From a checkpoint of a small sound classifier.
Model: 5.66M parameters, norm batchnorm, activation hardswish, widths [64, 112, 192].
Training: 40000 steps, batches of 64, held-out accuracy 97%.
Rows from block 8 of a small sound classifier, named by matrix and row number. Rows with one number belong to one channel. Each number is 500 + 25 x the weight over its row's rms, rounded and kept within 0 to 999. All counts start at 0. Numbers have three digits each.
Before each channel's rows are labels from the 100 clips, of 14976, where the channel reaches its highest value: "responds to" is what is common among them. Only what is clearly more common there than usual is listed. The data: short read English sentences (LibriTTS-R). In brackets: how many of the 100, against the usual share in percent.
# convs0: first 3x3 conv (model.blocks.8.convs.0.weight, 112x112x3x3, each kernel summed), inputs 0-55
# convs1: second 3x3 conv (model.blocks.8.convs.1.weight, 112x112x3x3, transposed, each kernel summed), outputs 0-55

responds to: voice: male (100 vs 45.9)
convs0.39:508499533507527482486456493525507486509471500460478485480470450452501526510530519483495470526490475477453499457506471495534459475512504505517498491536481519494488501494
convs1.39:500492497519537515439511529520490541522488491489506517483500518517525535485541509504415495527523531514525467497500517505560490487495500480530432447494491474511486494518

responds to: voice: female (98 vs 54.1)
convs0.57:507491475484519499476483500514499498509464505468459502483499451449526535480539473515507484533514458473481508484480499507531471487495469503473508500480478472461504501535
convs1.57:567508524508527530509511486561519518487503477521557477531487539537547497483501494521517515484509513540530490467510495472508503498504501488471531536509477500482467511519

responds to: voice: female (90 vs 54.1)
convs0.41:512487485496522483513469509517484504469470510478474514511493451438532529492533486486515467522488445484469505471502488501523451491526499514465501507493477485458516498525
convs1.41:556540517481536488496518495563540508501488481505508503525492518518560512488517521527536519483534521528514479497521495465508509471495484470477535493499488522495468505554

responds to: voice: female (96 vs 54.1)
convs0.32:535501476448537488499501442547480446496517476502492463487439494493451506483505479519502519506477498488497444529499446438498511474485467451526507507462504483525495467472
convs1.32:469450457490484485487469483465464490477487452498498481480502504502505505464502462482487466496484488468480501475448498504492473512515452505489490483461509470494466484511

responds to: voice: male (83 vs 45.9)
convs0.50:486470479490504500514472503491477499495462510476468513494490451448546516487524468473499464518510453475471503470490493511517460496526498510475488500498476465472508508551
convs1.50:545530543497524494488526480551543508498495481510517482517485519526562503508504528521518513498523528524513485483529490473517506499501501486472524511526476530487478502562

responds to: voice: female (94 vs 54.1)
convs0.90:537504463458531499498517449544465450496527487515501477495449507502462513487510472525514534512485503503518450536513460446501526470489474456527514504455511475529512474481
convs1.90:479452463495494480499450496481468497486476470494496499484508486483501517474512468486498458509499476463468499465459504522500459522524462502481503485469509477482481480511

responds to: voice: male (98 vs 45.9)
convs0.17:503494524494519496499464497520513500515468508467459495490481449454539528507531501491499471535517464481466505466503480497541459486519500512500505491527482503485490513534
convs1.17:497497492497530509446515526508495549523494492508524564469512516511510520478538504495440504528540536491509459465497523490553491456507489462507448449479470486493480501528

responds to: voice: male (99 vs 45.9)
convs0.101:532501508475532470488489459526504450552509478492480470472463494504446549499549494517499501544505495473485470516485456466557497488534467477519510519488506497527479475460
convs1.101:491501485525488511536498484502503479462501490487462449520503494497499446505459491483457501447433485525520518510477488519473500524470518507494482506500476491506466500473

responds to: voice: female (94 vs 54.1)
convs0.46:551502470460544492517516451553476452488526481514499479485458502503433508482505476523506525502494511495511463548506462451497522473486472470531510522468498474536502482450
convs1.46:489452461506497490506457491497471488489471471488487487477512494492509511472508467490495459513493478462470513469452508520496465521507467514486495503472512474493485499514

responds to: voice: male (97 vs 45.9)
convs0.31:547496507470551479503473466549488468512490486477486472466472462470480545506542491501490485535490468463468492490488471475533480474507480495506494530488482502501492493483
convs1.31:546547480505517517551521503538537502497498488494519513533506536539518488483497508541500530486499512534550500543507494485505520507495504497528509518479489495526472522527

responds to: voice: male (98 vs 45.9)
convs0.79:529492525519538490489479529535499530559517530515521533495499516520490556532560520506502507552528508505491499488523483515561501470551527505504506508526519518493523490475
convs1.79:469508488486481505542480467486475436493469481470450459525492457455513498501501493471479479487469454503485506474482493505503477539473486505504509496489448499487464511508

responds to: voice: male (92 vs 45.9)
convs0.80:519490493501530483490491513527499511506480514490468523508480471461564554496561500499517486548507468500489512472504482508544477513531500522499514491509494495478522502561
convs1.80:533528530504513513496502501535496516495506481513533489534506519519584509491506503499530502479534508530509493461525517482511485488507498500457540498504483522479457508565

responds to: voice: male (77 vs 45.9)
convs0.97:494496505503490503498458500492508498513459496471477499496488461456594493502498499484490460502511443491460497456494483512506458514520501503477497499513500493474493489582
convs1.97:487494512483464521455541479486508497475520475517503450486478499513577490481495491511479509507470524488511495495495489480511525486493491488472476475501446492484469504587

responds to: voice: male (98 vs 45.9)
convs0.43:536486513507539490492470515536503518549506529499518529502485503505511555530560510486508497553524496506493493468522478508565492473549520504509507506514505515487530492499
convs1.43:489544493473516501523486474516468467490463485470475493518500471468531524490522488476493488490529472516493473451502502479531472557488486469488509487469455495465446501525

responds to: voice: male (90 vs 45.9)
convs0.88:504509457457514497459495478497510487465482476472478489498495470467447519481514498502527496487496463492501468471501503477493492517472464460454520474452479482441487477459
convs1.88:564509529509535539531511506552482508498502503496527482562490521518531506517504504476516516475493504555540513460530502488511501511520515520479543511520524522464487519483

responds to: voice: female (94 vs 54.1)
convs0.27:542519480470539495505528458543482452488529485517496487496464515510428509499505497524505533510492514509519466557514469461501535478499482471536514505474499495536510488448
convs1.27:484456462499493487504455494491475489497467475477480488477512480477519512472511467488494457516496469464465518460458504521506463519510473521483494500480503469491482503525

responds to: voice: male (99 vs 45.9)
convs0.59:518484519498555507508463502540515494547496507489504505478486503505509545524548499510503501550512477484482507473519489510563494473542511514520507512525507507505507512491
convs1.59:460508474495469529516515467480487444472488479481447457527490499502555514481521485488459497491488483538508498503472491492506506539462491503506481501483438471506459516544

responds to: voice: female (94 vs 54.1)
convs0.8:570495486453547448497499470557484481491514479514512485504479490498420535502525490512533509484480493488502479518520470462498506493498478471512527521465485502506484464426
convs1.8:565522480497549505593485496575511466483470496464494498525516501494504506512511520512520493487511482504499501513500511487499491531478489499490557541480494524483482528469

responds to: voice: male (100 vs 45.9)
convs0.83:557534528491543483506471478560527467501487471477485470495490465477450504502502527509520475490484502494468494483512491476501473520480487500496526509520491525486449488432
convs1.83:499493480488524516541489501499503488493532478507447511487517518504515504500513512531501482500517519484521502523472513505485510480444515507523457548512482483510464530488

responds to: voice: male (98 vs 45.9)
convs0.26:551518529511538489508457509544537503521468508469483517485510475476458517525520520512490471516520468489457511494511506516523470505525523507499513546527501522501505504444
convs1.26:508525491484495525539525462517506443438503468497472452501484498500507474498480504522459512474474509508526507545474488476465517519424483505499494505494434499500471524499

responds to: voice: male (98 vs 45.9)
convs0.66:532485540507521471496456505535518508539485512480508507471481480479533518542521513482486470520506469479457488490509472500531472488554524489521489517537502526522503484513
convs1.66:522515492476504481470518478500522478465490468492483490474481511520518509500509511564465515512536510513533472526483470464500518469450487467519465508487449489522489492535

responds to: voice: female (91 vs 54.1)
convs0.82:575476498495559482496478503571481495536506515497495510499484501505466566503567485492511502546514499496494487484503475487555497479537500490497505522493502499490510487481
convs1.82:485533511476511502583488486505497474489462487459480485543516470467496501494496500463509487484492495508502488462497529487518479539484474473502549494485473510476461512461

responds to: voice: female (98 vs 54.1)
convs0.55:504499458458520508463492485497509488478474479476473495495506491488453523474524492505507488500521479491494478457488514489515496490494462468441508483460472476430491497462
convs1.55:531519539499528529511500485533501491515494501477517469562494504503501503517505506477534506490494485535526505440533497491525499508529513506476554503529501520455479506458

responds to: voice: male (100 vs 45.9)
convs0.15:480519528508494477482461511485515499475462508442459502476498467465499513529512546462484457502502467472458492464509497517511459492490517488504487466524466535485502492507
convs1.15:477451464516534511467511511529471531470509504503453486508487495488513521476513479522432481484470496514489482531491502472472493505451516477484458459480471461478516460532

responds to: voice: female (90 vs 54.1)
convs0.75:510482485487524460483480485512484475516490502493449499501487512516491542488551484489492490529501485509508472417499481463521486480502493483470525484477507494433495505541
convs1.75:493461489496523483515481527513473536525471517484515533506532490495505512470510471447488481504521501487491501419487524529549475526550488496478502480489537463475489501499

responds to: voice: female (87 vs 54.1)
convs0.74:555489501481525503545472487547491488514495496486493487464484486489449497499498457521451486505521465458465506530488480495507480450484486506528480581489480476541490520454
convs1.74:516543513492498506550528451514555434490504469485458462512485486482485486506491523528495509481483503521510522552506470482476518509454496504534512545515483516534483517482

responds to: voice: male (99 vs 45.9)
convs0.100:520498533515527486503460507533520503495461514456461503491480447449519519507521513480513464524502475480459512457508480499526453494509512515498506486537480516474490508513
convs1.100:497466503508541507476517537516478541538504492509507566485522533525496530481539506490434502533529534493513494492480529499539502478521495499525436454497511497505480517505

responds to: voice: male (98 vs 45.9)
convs0.45:488495466488508515485479503497508497488456501459469508507497447443530515478522492495509476507510449483481498462492504504510464524496487498461521492485479471437502500532
convs1.45:565511528519532522491518507561496524485508500516534480538485541535563509497509495494503521492503521551550492454522498480528502485508508491477523505518494513469470511525

responds to: voice: male (99 vs 45.9)
convs0.20:519481459450524461477490471532490480491499478480492470493458498493462516464507479505525503477484494492509435491504461448491502495471464430517528492441491470509482461480
convs1.20:513476505480488532546505486508487501487521489513540462533476534527514479485472465467476502453465494534546501488491476464486504500503485505468509505496524493470474498489

responds to: voice: female (94 vs 54.1)
convs0.56:566466484478552465493509492556464502480507507516482508514469492490468557503554483511533512522492482501516481489503472474525505482512481487483518505472481505473518486476
convs1.56:552520510490531512561478506561512497508462494473505514536515495483519512495514521495538493488528486515490503469523520496519482530523483503464572506498509524474478517505

responds to: voice: male (100 vs 45.9)
convs0.47:505481479495524485512480504509500501483478502493484507512490447442550541495547488483513467529502455484470515468508485513523460521528505525492519503508479477474504508539
convs1.47:544532527509526492507515498551530504491503493517535485520492533534560513505510521522522509495537531525517490483527503463510501494498508493476522525511473520483475515547

responds to: voice: female (94 vs 54.1)
convs0.81:530483449466535481481506477529461480507531500516493495515465532531475527465528445507523528510501520522528457487512472463517523479496482464489534492454520452478516477492
convs1.81:486460463524518486529459518504479509509471499488505507503523488487504509478510480477519468507493480482485514439488509543524466540543490513453523493481534468451491491494

responds to: voice: male (81 vs 45.9)
convs0.89:493488482484492516514469494496499496504451505457476498487491454447554500489504470483481456501512454481464493464480494500508456516507491496465494506494473469459500502549
convs1.89:547523532497523519484545484553527501486514490524536469514485533535548506497508506526497531513501547521532495504531493479525532495484502486475507525516475510481487506542

responds to: voice: male (92 vs 45.9)
convs0.86:547506500469549462480470469550500477509479483490498467491475458460498531521527491523480473526500452467450485494486467472520465479498478493511517531501475510502488477496
convs1.86:573522520509527502546514491561543498493504498510551495522480528525547485499490506538521509476536508528528510498510482465486505497490505496493522542504483508495485533523

responds to: voice: male (99 vs 45.9)
convs0.12:463485437460505484460495503476515515483488485458502506490507508503449523481510489499539510487518493509517456487514503483489509529473464446478518455441484465473497467468
convs1.12:528491514510512564502497516536441517498523523517524499544480518519529487503494474475474498460483486550540511476500485497516489533516508520480517459503512511470493500501

responds to: voice: female (100 vs 54.1)
convs0.22:516476478470517512512469490514481492494457495449466483482500460458505516468517467486491468515506465463468509475476511505520458481504468507470493503493465468457487521510
convs1.22:538523519510547525514538494553530503513520492518531492530497543543529508487518498533512537513504535532539488508522503482537533511491508479497533522512482503504483507510

responds to: voice: male (83 vs 45.9)
convs0.95:512501462490538494466514509523501497479502499506476513524485476473529554475558500505510517529495473510516506474513488517518500513502478517473531479477490481440507497522
convs1.95:541537538519517537524498504553487511490497498506536488548510508508559504502502514481533490468521492530516504443522527500507485521519503519460542494521502534465471526516

responds to: voice: male (100 vs 45.9)
convs0.92:529501479486561498486483498541495493503473503463462497500478463464509561488564488508489487550513469484481500487502478507543476501516486512515526508494479472490493503513
convs1.92:544536522502520506505493512574520525512493501510535509519487533521510491497498506496510493508514509530521474476530510481539480518527502472480501505509491523493525531478

responds to: voice: female (89 vs 54.1)
convs0.65:524516481459527485494514447526472448508529473522515464489442514519439511491508485501505519500470529501517450523501452445496519480490470453500510485465502486504489466448
convs1.65:511464474507512477483462478522470458491476474491497462489465502498506519483516475485508460511437484471471494469474467486514468520525481505473516478476532485478492469509

responds to: voice: male (99 vs 45.9)
convs0.73:486485493495474502487458487487490480501460493472482481500494457447544475497477488481492474470500439496462487437499490504483468492481496494458498499498488487442493490534
convs1.73:457491497481462535480539486457495485457517479518510452485487505513551481481486497498481504489458518482518506501483497494502518476491482497480478474494436494477464517560

responds to: voice: female (85 vs 54.1)
convs0.16:555503470472551477469503488548505492481488489490472489516477470469470552484547505517523515523486470492502494489494473488519491486483467495476538509470483495459501477487
convs1.16:561532536511529534555495506559506508493490500495535490551500518508537496502498510492528499472517493536529513465524512488509485502517509516476551516520516535475469535492

responds to: voice: female (98 vs 54.1)
convs0.14:577489481485545460522506493568487504497520505517522510507486504509419530492524480515532515490500511512514487525516476469499509500512491482507517541470518491505513478430
convs1.14:545520482469531505583475469548523457487467467459465474516499474469468501485501499490521483485506482495489500494493499476490480513478469493484548536475488503481476515442

responds to: voice: male (82 vs 45.9)
convs0.84:516507470469523462479513471523482482514519481506537481508444524528445513483507477512527532485483528523529446498523440450497527501498478450510518494460512471504486456445
convs1.84:488481525512512539555500497487476473489514510499507494523499511501534487516477488479486480468498451512513525489510504495483490573498516529477521545515528510487498531474

responds to: voice: male (93 vs 45.9)
convs0.63:527490496454537476496473469525501461478497474479496473483468476478475540493540496481503493532466481481477491485504468474520481448503478492480503511485479493476485479480
convs1.63:531542493497526484495523536556531529503471520461484527544493530520521487497500499518501536486495502550550468530519495492509507483502508460536511457487491507522475501513

responds to: voice: female (91 vs 54.1)
convs0.28:504492504466523490504464482515502480520465504454473488491475449449513539512541490492508470532513458471468499474503480491535463488522481500498503511500480496479505503523
convs1.28:544518486511538507491516507551520537509493506520544518506511545543545517463522491520507514512543541518525476489504513476540510512499498470488505513480512485494494498538

responds to: voice: female (90 vs 54.1)
convs0.77:505490508479519487509458491514500483510467507457468500489473451454527529500534488488496467533510466473461503469501478492535458478524491505485495499511479494472505503536
convs1.77:531518479503537488466521519544511531517493510510510535496521530532532534466541496511502520534560541513512464486500525493559512489498493463507498485478495482505489496541

responds to: voice: male (92 vs 45.9)
convs0.29:550505510474558458483476477542513465498500489484495479486463485487458548521544513492515496526478485484480483484513462472523485468501495480494519509495486518484502476465
convs1.29:518524463491524497548519518536506500474482511464482532548517526518520498493503498503496525477491487532556473538503503495497506504492499480536535484466489505518461502492

responds to: voice: male (99 vs 45.9)
convs0.103:515497463492514515492479500509502488477459487474485486497505462458522507468506476500527473480512471487477497448488517507486465536454476492455518498472466466429475500516
convs1.103:565500517510546562520530490559493504496532487532531468539494542538538515492518496512508524510520528545545505471507506480528524502495513509496527520519485504483468526486

responds to: voice: male (98 vs 45.9)
convs0.7:536483507487559501531462498551504499541503505490502501488487497501495550520550486509514505533517469492487508485525491501551494465530508515525512537514486493517502525482
convs1.7:487517482485496517514517451508511447481479457477451445508480490482540507472512495508474492506465480517498499525474480475513503535463475494529492515493441483532447514532

responds to: voice: male (99 vs 45.9)
convs0.76:533501457451542480470486469531505471489481477469496478488463485485438530481523491497527495495498491498490452505513464459504490521482466453509529497446493473502486450449
convs1.76:544489510512493533528488531539463535516499520485513515565492508509507474501479471477490493456476486552530498478504482479500479514520510493499529485493547506482514493474

responds to: voice: female (94 vs 54.1)
convs0.40:524498473492524468483497491511466489509518516510488514524474540540468536499541477500529516516511520528531462440522473469524517487511497475468538486462516485447521480492
convs1.40:507470480499529491534467520526474504508463511476505522520530477473499519484519482456511475507499486492485502437494531530534465540523492496462529482484538476459506505476

responds to: voice: female (94 vs 54.1)
convs0.99:488495479485489511488479496485493486454462484480465499516505454444507499478502491480519455481474459490464493473512511496496449523493489495439509460479463484436485497507
convs1.99:567501524474551474466531498574508513524501469490491501541483524519540522506529521494528523483509509543521487455517503480519508472511481475493537489516504525495465491515

responds to: voice: male (81 vs 45.9)
convs0.11:481506523489491484496459494483515508525468507473498514465479466466583506529508512478493458522520472467460488485506476504521471508540508494492489477523485512482510491575
convs1.11:533507498491495498435522518531505518455504503518509521477489521521538539473540483543481529525519527499521456499483511492519519486464489459478484480472479477501505469572

responds to: voice: male (87 vs 45.9)
convs0.33:479481500496497509500471511486496512510457521461471518481493458456562511499516485486494463517521464476469501463496499507522461496524502505468490478511485482456517511560
convs1.33:537509520520538516472534505549506520493511499521531491524504544541566524491527507513502527511507537528531480476530518496539524512503512478472518517506494501477497495556

responds to: voice: male (95 vs 45.9)
convs0.23:485511526483500473478457482491514490504449489437508482448489480476555499536502536465477462501502472452458465487489481495510473500522502469491479470510461523487489476543
convs1.23:539492489505517501438530527543508508452503511507494510507485536530499521493520489557450539520478532520543452516488500492526533486447511453503487476488480475509510470532

responds to: voice: female (94 vs 54.1)
convs0.60:510449440471519475488491478510449483511518495510478497494474511510494536463539426500505519521510513496511470478487475468521507459495472477485510503443508437478507484510
convs1.60:488459469517514501527463525505475522504475492488526523499537497494505495469497479466523474494508492483488509447478532540519466537553473502468539495473532475457479507500

responds to: voice: male (99 vs 45.9)
convs0.70:480501507502477509487458492481508485527462491480484498497495459449580493510498503472492466501511441497462489446498487515509462526525506501474501497511506501465497488568
convs1.70:478494513480462523476535477481505479464503485500500451482482497498567485491496492508465498495468513490516504498482490493508517486488487497463467464499432496473466514578

responds to: voice: male (89 vs 45.9)
convs0.13:475490508498487521501474506480504505506470521465471518489498464463567510509517497494484463519532472476471510461500505512525466497522504520470486479518480493459519527571
convs1.13:526497518505539516452515505542481520490500501515541500508508532527569549482548486493503526518518530508513474455531524482543508517527499472458503498498509493463498490562

responds to: voice: male (100 vs 45.9)
convs0.42:496498503480523500493467488507513483510470503451453485488474454456515541508544497491494480534510457476473488462503478492539473479514492495500498487502476495478498504522
convs1.42:493488490521517520447510546513482558526492516506557545487522528523526529458533480491453489522515544507508468478508535492565494483519512467507471462479491465479494505514

responds to: voice: male (98 vs 45.9)
convs0.2:536502527497524484470451489539521486509453485439509483485487468465472503518498519477511450481472483483447479487511484493502452503515509481507511488508485525497468466462
convs1.2:533514468496513506479535484522511464480507487481454473526483517517506505499518511539446534522484515521550478534491483475515531498439505480532482488475444483513486501507

responds to: voice: male (99 vs 45.9)
convs0.67:559502506460549478512476458556518469500489461476499465478475487492434510493507479506493484491492494481477476508497470462504485483491473477498515553488475493501465475430
convs1.67:549524474516519499549510472545526441486473497469457463542470503506479510511513507530451508492454489534521508534487458486488503540474516502508506520474483495516500489466

responds to: voice: female (91 vs 54.1)
convs0.111:560489487481555468497499506557487505484492508497476515519473469459491564498564504509524504537489465496495492487499466486536483486519485498493528522485487511480519483504
convs1.111:552534516492517499554486503559522496514471489482516507536505510502546511498520515511536492485535496520493507481521507478516480507518489501454554508497508525476467515534

responds to: voice: male (100 vs 45.9)
convs0.93:515497519492531492494459498528506500519470513460461499495479452453525538513536499496502472542510465478471499465506480495545460494524504506509510492520485501487503509524
convs1.93:506501478485532524470509524505502542535500496510548559465512508513522514468529490489456501529554552486501472490497518476547499470520487471510452476466493475494497520521

responds to: voice: female (97 vs 54.1)
convs0.62:543490470447539484503500441551474447510515477499489465482441491491456514479509470518497514507486499486498447521498444441505511471496462454518509511462505476518498461472
convs1.62:477451455487488487494470479470474486471481447496502481482495506501499498460495466482493467487476492468481502477444489498483470510513445502489497481461506468490459480504

responds to: voice: male (87 vs 45.9)
convs0.35:538488471469539499500488471532488462486464487468469477491472467460509531481529463507491478517511467481483509502486476499517475515467470514513515541489465466492480497506
convs1.35:516523537526520533543485506559544506513524511526532514493505515507502454504458526526498495507533504500506503500518505474494483511507521507484494524513492527495512528484

responds to: voice: male (93 vs 45.9)
convs0.18:511500526508517480498460503523522500503467510464459499493471444453527513500514502489501457521499472481453503473505467490527448487514501509486504482532482505474490499521
convs1.18:493483496500535478472519537505498549544489496491505567465504516514497535480536507507449504533562533484515471495487514500542510455513494473536442448482499497504491502516