config.toml
model = "sound classifier"
dataset = "short read English sentences (LibriTTS-R)"
train_examples = 26041
gain_aug_db = 6
noise_aug = 0.01
time_shift_ms = 50
n_mels = 64
hop_length = 320
input = "log_mel"
spec_augment = false
win_length = 400
targets = ["voice"]
num_classes = 2
arch = "preact_resnet"
norm = "batchnorm"
hidden_act = "hardswish"
depths = [6, 6, 6]
kernel_size = 3
stem = "deep"
avg_pool_shortcut = true
widths = [64, 112, 192]
loss = "cross_entropy"
init = "trunc_normal_002"
residual_init = "none"
optimizer = "adamw"
learning_rate = 0.0034
beta1 = 0.8
beta2 = 0.95
eps = 1e-08
max_grad_norm = 1.0
max_steps = 40000
batch_size = 64
epochs = 98.3
lr_schedule = "linear"
final_lr_fraction = 0
warmup_steps = 2000
weight_decay = 0.0
Rows from block 8 of a small sound classifier, named by matrix and row number. Rows with one number belong to one channel. Each number is 128 + 32 x the weight over its row's rms, rounded and kept within 0 to 255. All counts start at 0. Numbers have three digits each.
After each channel's rows are labels from the 100 clips, of 14976, where the channel reaches its highest value: "strongest on" is what is common among them. Only what is clearly more common there than usual is listed. The data: short read English sentences (LibriTTS-R).
# convs0: first 3x3 conv (model.blocks.8.convs.0.weight, 112x112x3x3, each kernel summed), inputs 56-111
# convs1: second 3x3 conv (model.blocks.8.convs.1.weight, 112x112x3x3, transposed, each kernel summed), outputs 56-111

convs0.17:070124144162078121110143093135142138101084097146175090159090143157078081134108166176064092082123139077177067156154130125125123073073187088101117172095136144144087125174
convs1.17:142168141138090122142058147066126103117134161123171110106126132108121076095133104125148108113131138140121104151130135185167071132183126138101104129099160101141154121198
strongest on: voice: male

convs0.31:099096148149065129096131115116136124062100087136107148134098156123102061104104137192114056133125166080139099182136098098094105100086168094163125147160154122087078148172
convs1.31:141141213135094126133133165129120124197156184107146173087160067129170097158186097099156165159131108183101170123122153125163180157167098171144129106131134117148207168138
strongest on: voice: male

convs0.12:122148154106100090105175132164105154101131130104085054051119108113136113153119062118086128050088115130098140139090111129139129147120102132098098099097165112110132074129
convs1.12:139132089151162140107145168141121136202155168142133132166168124115132179164207144058122171110150088165127133136137158088128103114138090115100135141109137140032187065156
strongest on: voice: male

convs0.13:071156115143081103131120088112112134130091092129220089151092181144082075122098138154096079083112154087149078125119133149106118083086139093088097124083124127144082118160
convs1.13:143140091133106099125145132129136146122148141175218153109163153119156104164183155160167114138106155174158142179141123142156095153158123115129088145128160133119178106202
strongest on: voice: male

convs0.52:085129115169129148110152099141145122067100104140201116175080174138089106128083135181121084151150154072154093171160113121088122076074183087112151167122148134134066124177
convs1.52:139117181127104089108156155156113166187141158143212204127165077174157119163162168110130129124106118144156151118108132157119156141155091135094070092073167174199165132162
strongest on: voice: male

convs0.33:057150121152105101124123069116129125136083098129209089142067174126079089112089137152099083096108148075141081130139134144103114077084137090096093130096126115158074136156
convs1.33:153131117122081091128142153158134172146172160178204152124171119139171116159167160130185111151096144188175154161137133133162128172178117142139084134138152144144186146188
strongest on: voice: male

convs0.66:100128175189140160108130118112182117074083099182147169154115191172087137109128183134091120118157145092197082151189147122101104091093154102144158176132151157104095133166
convs1.66:135126204064062133103076136078106103147148162118169195077116097127152083090154111129102104088140170151115150146097113142157160147141134160165129085142147118130161207124
strongest on: voice: male

convs0.62:128077095127098128048138141127139130095130119114091135080124126091147096127102097145139112134124149115088143162141083068100127139114147137147129147151129106097121172131
convs1.62:110126166129161133130142108102119048131099102037133136105160107068104154103128057147096142140134138130064090122125078119123061113130118086122138130123112057112127063120
strongest on: voice: female

convs0.86:103111160139088133101147119136138135078088081140129109141094179114080074109099134163128091142140152070154086182135093123083139083072149114135131128140130133059062159146
convs1.86:119097238120094107101133138148128148195148178131151198120144084152141118144165144101124147104110116158149149131112145138138161143146091142154100089131140152193184192144
strongest on: voice: male

convs0.74:124115153117077151123106139113124151091086085135066183136122117122107075103126141123091103118149160100149096137123115123114117106095142132181138144182152108062100185127
convs1.74:139084181110113151111124160140125162162157162127103172137103069184119112140077144103149120175149124116151138119125091091123182120135122182197149128178134163127111185090
strongest on: voice: female

convs0.89:050139134133118102113118072112122123152081098111195114129056163112065110106083109127110101097114129070125065124126122138089115063077117091105099121109133096134076148135
convs1.89:153103175112082093106131161157122173150177166178181165132165101151172118139177164123179118143095150171172167145120124120160133167182111168171079117150159157147183157160
strongest on: voice: male

convs0.27:149095079114095149082141167139114148110155142126059149079138141101169094148115112149176095176144150140099171155132103089109158165135154179163159146169125126096139174125
convs1.27:101126161147164150145132088116144070102070074072162104122121132078091168109091073164079142105144153094077081128141102142105080101098163064107149157106139070137082058141
strongest on: voice: female

convs0.95:121150083129091063129173124151094136074145114102160066127109198096131078151073082192145086135066135099100137201087121129102154128099149125095060082091111108132094126152
convs1.95:112101135131135090128206132180127175169137148159153159133136108156132157189159170096110151117095120138157141161142129166127143110121075093054098131071115168168159088167
strongest on: voice: male

convs0.100:063120128150096129116142082142136139090079106155156089167088123167062094139122165159071091113119129068170066153145146117145132065087173073116124159113137153159083131163
convs1.100:157141145174116141148040154051135085121136160121140096130130113116128106104146117140137125091143121161111113162126143178168061140173145158106126152101165112157171095185
strongest on: voice: male

convs0.18:061112142149094124104139086140135136106071098141157096161092120168058083135111165158071090104117129067171048141149138101128127059086172083126113159113130148148076134163
convs1.18:149167132170086141131047141057136099109144153122157105115112118123128085090124112155127108109156143138113112161128139198154081139165148156101141131097151119148153108178
strongest on: voice: male

convs0.87:112137144106090087136151116134108138112123096088048141096093083107100092118064084110137108130085125083118099146100077137077163100093118138147080112130148116108080122123
convs1.87:105117119119138121113080135102111157200138161157093088130099123157130192156201170068100166049123047161126116136107157093160157134110116143124137081090155189114174121168
strongest on: voice: male

convs0.67:117091173122084113095145126146121151085113116130040184121115123145096093126125143113111095140109126109148094169129091101114129108119107126192111133190151133085116179139
convs1.67:109089191123143113103119133131137136185136161094080190104109075126132148153124089106090143124105079141068133144133135064103188130132118159156103106157166133103150171126
strongest on: voice: male

convs0.29:115100161143069117090168120154132164039112109158084170115121170152115074137124147191104083124116131101150113193111111084109123117108159099195116129189156155096115146169
convs1.29:114155176134118125153173157152114128224154155094109145059127061108159088174164086105134151110117062170060148134122159137120142148132110167059135122092097115122199141139
strongest on: voice: male

convs0.79:147176121193110119133151147127166132069120131168092141142157184143140115141161156179100137122120194143141123199152164143157116139144167111140118147133173149132146103209
convs1.79:092082102124110122123137103125140112165093096110132135114075072117097116142047123121116068110119084074107111113150093107048144096072141091096135157099160125102063126132
strongest on: voice: male

convs0.91:061129132164086121118140084130142136095076093162167108160070177149081076128117160176082093112125148075170068154147129129119107069075166077108109151108138140129089128177
convs1.91:143136176120089114119134150123142144161170175146194189081145102127161098160187107113175120145121142185134155170140143154166133159171118160169102132142157126129200174185
strongest on: voice: male

convs0.54:107102122118117135078172123152138143109113107107130072046118113102118115161127075095081129041141102117111117143140114103111116123087091107129131139123149093081124091131
convs1.54:153122122131166129122132178134104155195171165144134144174178086133150159131176142044117146176139086180158142101125124091100094140171061157153123098152096127079182106108
strongest on: voice: male

convs0.56:133138077138062091098157122126101123084156123120097101100124197077135046139133101190161053144100136130092150202100128103117128129103165128130094123145111104133141149159
convs1.56:098132158162143094146220108208158160150113116130128117118108099155122139189121133113105146128098094117121122164164119170111154112111089090047105149069132161164128096186
strongest on: voice: female

convs0.5:072117134169102126113159090146151138084089095158168123140073166135082088132113142200125098136122154069159086188153132118095132066077181085145121153142146139117079137177
convs1.5:125117172108074109120148154144125137207155180121187187098159055141159079150193126111154126128107108171126161133126136142162145144154087136084093124076133135161197136154
strongest on: voice: male

convs0.110:074119141109085117118132084126105131110084088107128135128081113117068074106067109143117089128121144064142067163108096132085130065089137112151115122144137096117061159136
convs1.110:096147161127096095115067146108177146114121142187131131120126137138104169120181156110101157081089170163165096068169159121224150111125155102144082140104210147212171207150
strongest on: voice: male

convs0.3:136113153104096092089174148159109154086139131110039115055134100117139106158119076114105126059087099129108139141094109102143133146136098135138097108131144110090137105120
convs1.3:120124106159187137101166154146141142199146164130094142147156102113126197167204146054132193115147082168121128151158152071123115113130088118126131144130130143048194106127
strongest on: voice: male

convs0.63:100092162130064108093162112140124153047103100137098179113111151132110061122123133207090079112098125093143113172112098080103100119104173097194099149195129134096107145161
convs1.63:114165163137103129128145155143121164202165177117146162080113085136166080174197125104151161138136076179100147126132194127163165143143108153090136124118104141120205149151
strongest on: voice: male

convs0.109:100132146174097127101155112142158147063093098141074136122112162148097100130116140164061106106129158097150090198158117122120120100093161095150128154154168133094108154194
convs1.109:121097168118097123124124153093145105199152165092095171061105043093147110151134088088118097136122075167068157150150118107099139133147104164165112141155155106087171140165
strongest on: voice: male

convs0.80:090152106171104122120154100136131124091116116131212093155091209119097087134086118207137078130119158084137100189135136129102132091088184107105113140113136114126081140183
convs1.80:117114154125099082120182144181129167163132156150215181134156094166148115181162173119122139123088133151173123149131115167138135128149086109083074127070118166181163100167
strongest on: voice: male

convs0.36:103129138102088099093169107165103162084107100094091067042102119123116085155105081107079113040102093106104116132090106117124124122108088106094098098107128122101113107123
convs1.36:129128115171178117110163174150134159186171164168106139173156131126162183162186166098120207175131120166168161131152137096111086141149077110131115134160108145064203099176
strongest on: voice: male

convs0.28:069119134159070123110148083134128142081081086146159100138076174141083054129096140180091071104123153071165082167134108116104110076069160089113116144111131131123086137171
convs1.28:157152217139098123126127163125157130141156179117182159087150124115156099147202098126156146151131151183119140161154157164186123156179113144148117147153168107150211150189
strongest on: voice: female

convs0.55:109156101126082063129145104147096147095120098081082064063108139116096097126097082126108098075072082108086111167084089143110160114099101104100065085113122135110107142150
convs1.55:120110109166159108119202120195160197132146131185080142173113116167146168193145185115087166093114113141187145158169122109125147137112092087114115145139100173106162101178
strongest on: voice: female

convs0.92:092133132150066140115174105153115157072102091130150114143087158129102074146080107206106077124139172078137100211120117126099131100088176110136137150133143113118077132187
convs1.92:119125200157109128103128144138159172142135193165105153111127151152131109147213158107121140079121137178158114122186155154229129127141111102091113190105154159185208120188
strongest on: voice: male

convs0.111:095149100149078114108168105144123135071127110130133111122094206098108055140113107200161076152115143096115124207123126112099133095085184109150116130159128124110109145174
convs1.111:101110187157106090130201127194163155164114141121172138113132078157127105185153148114112140129090106137127120162166129171141149117128087104061080154076135159191157107192
strongest on: voice: female

convs0.73:070129111127105078114122072120123108092081098114176144119069129115096116117106118091079117095085102074123089107111124132093117083059082066114082092110111110141084139108
convs1.73:149083152095077105119116153105059120204157119117201196123162113108129101090126118129164078136113143136121144104073098093117098142145078157168098073146116120092120117126
strongest on: voice: male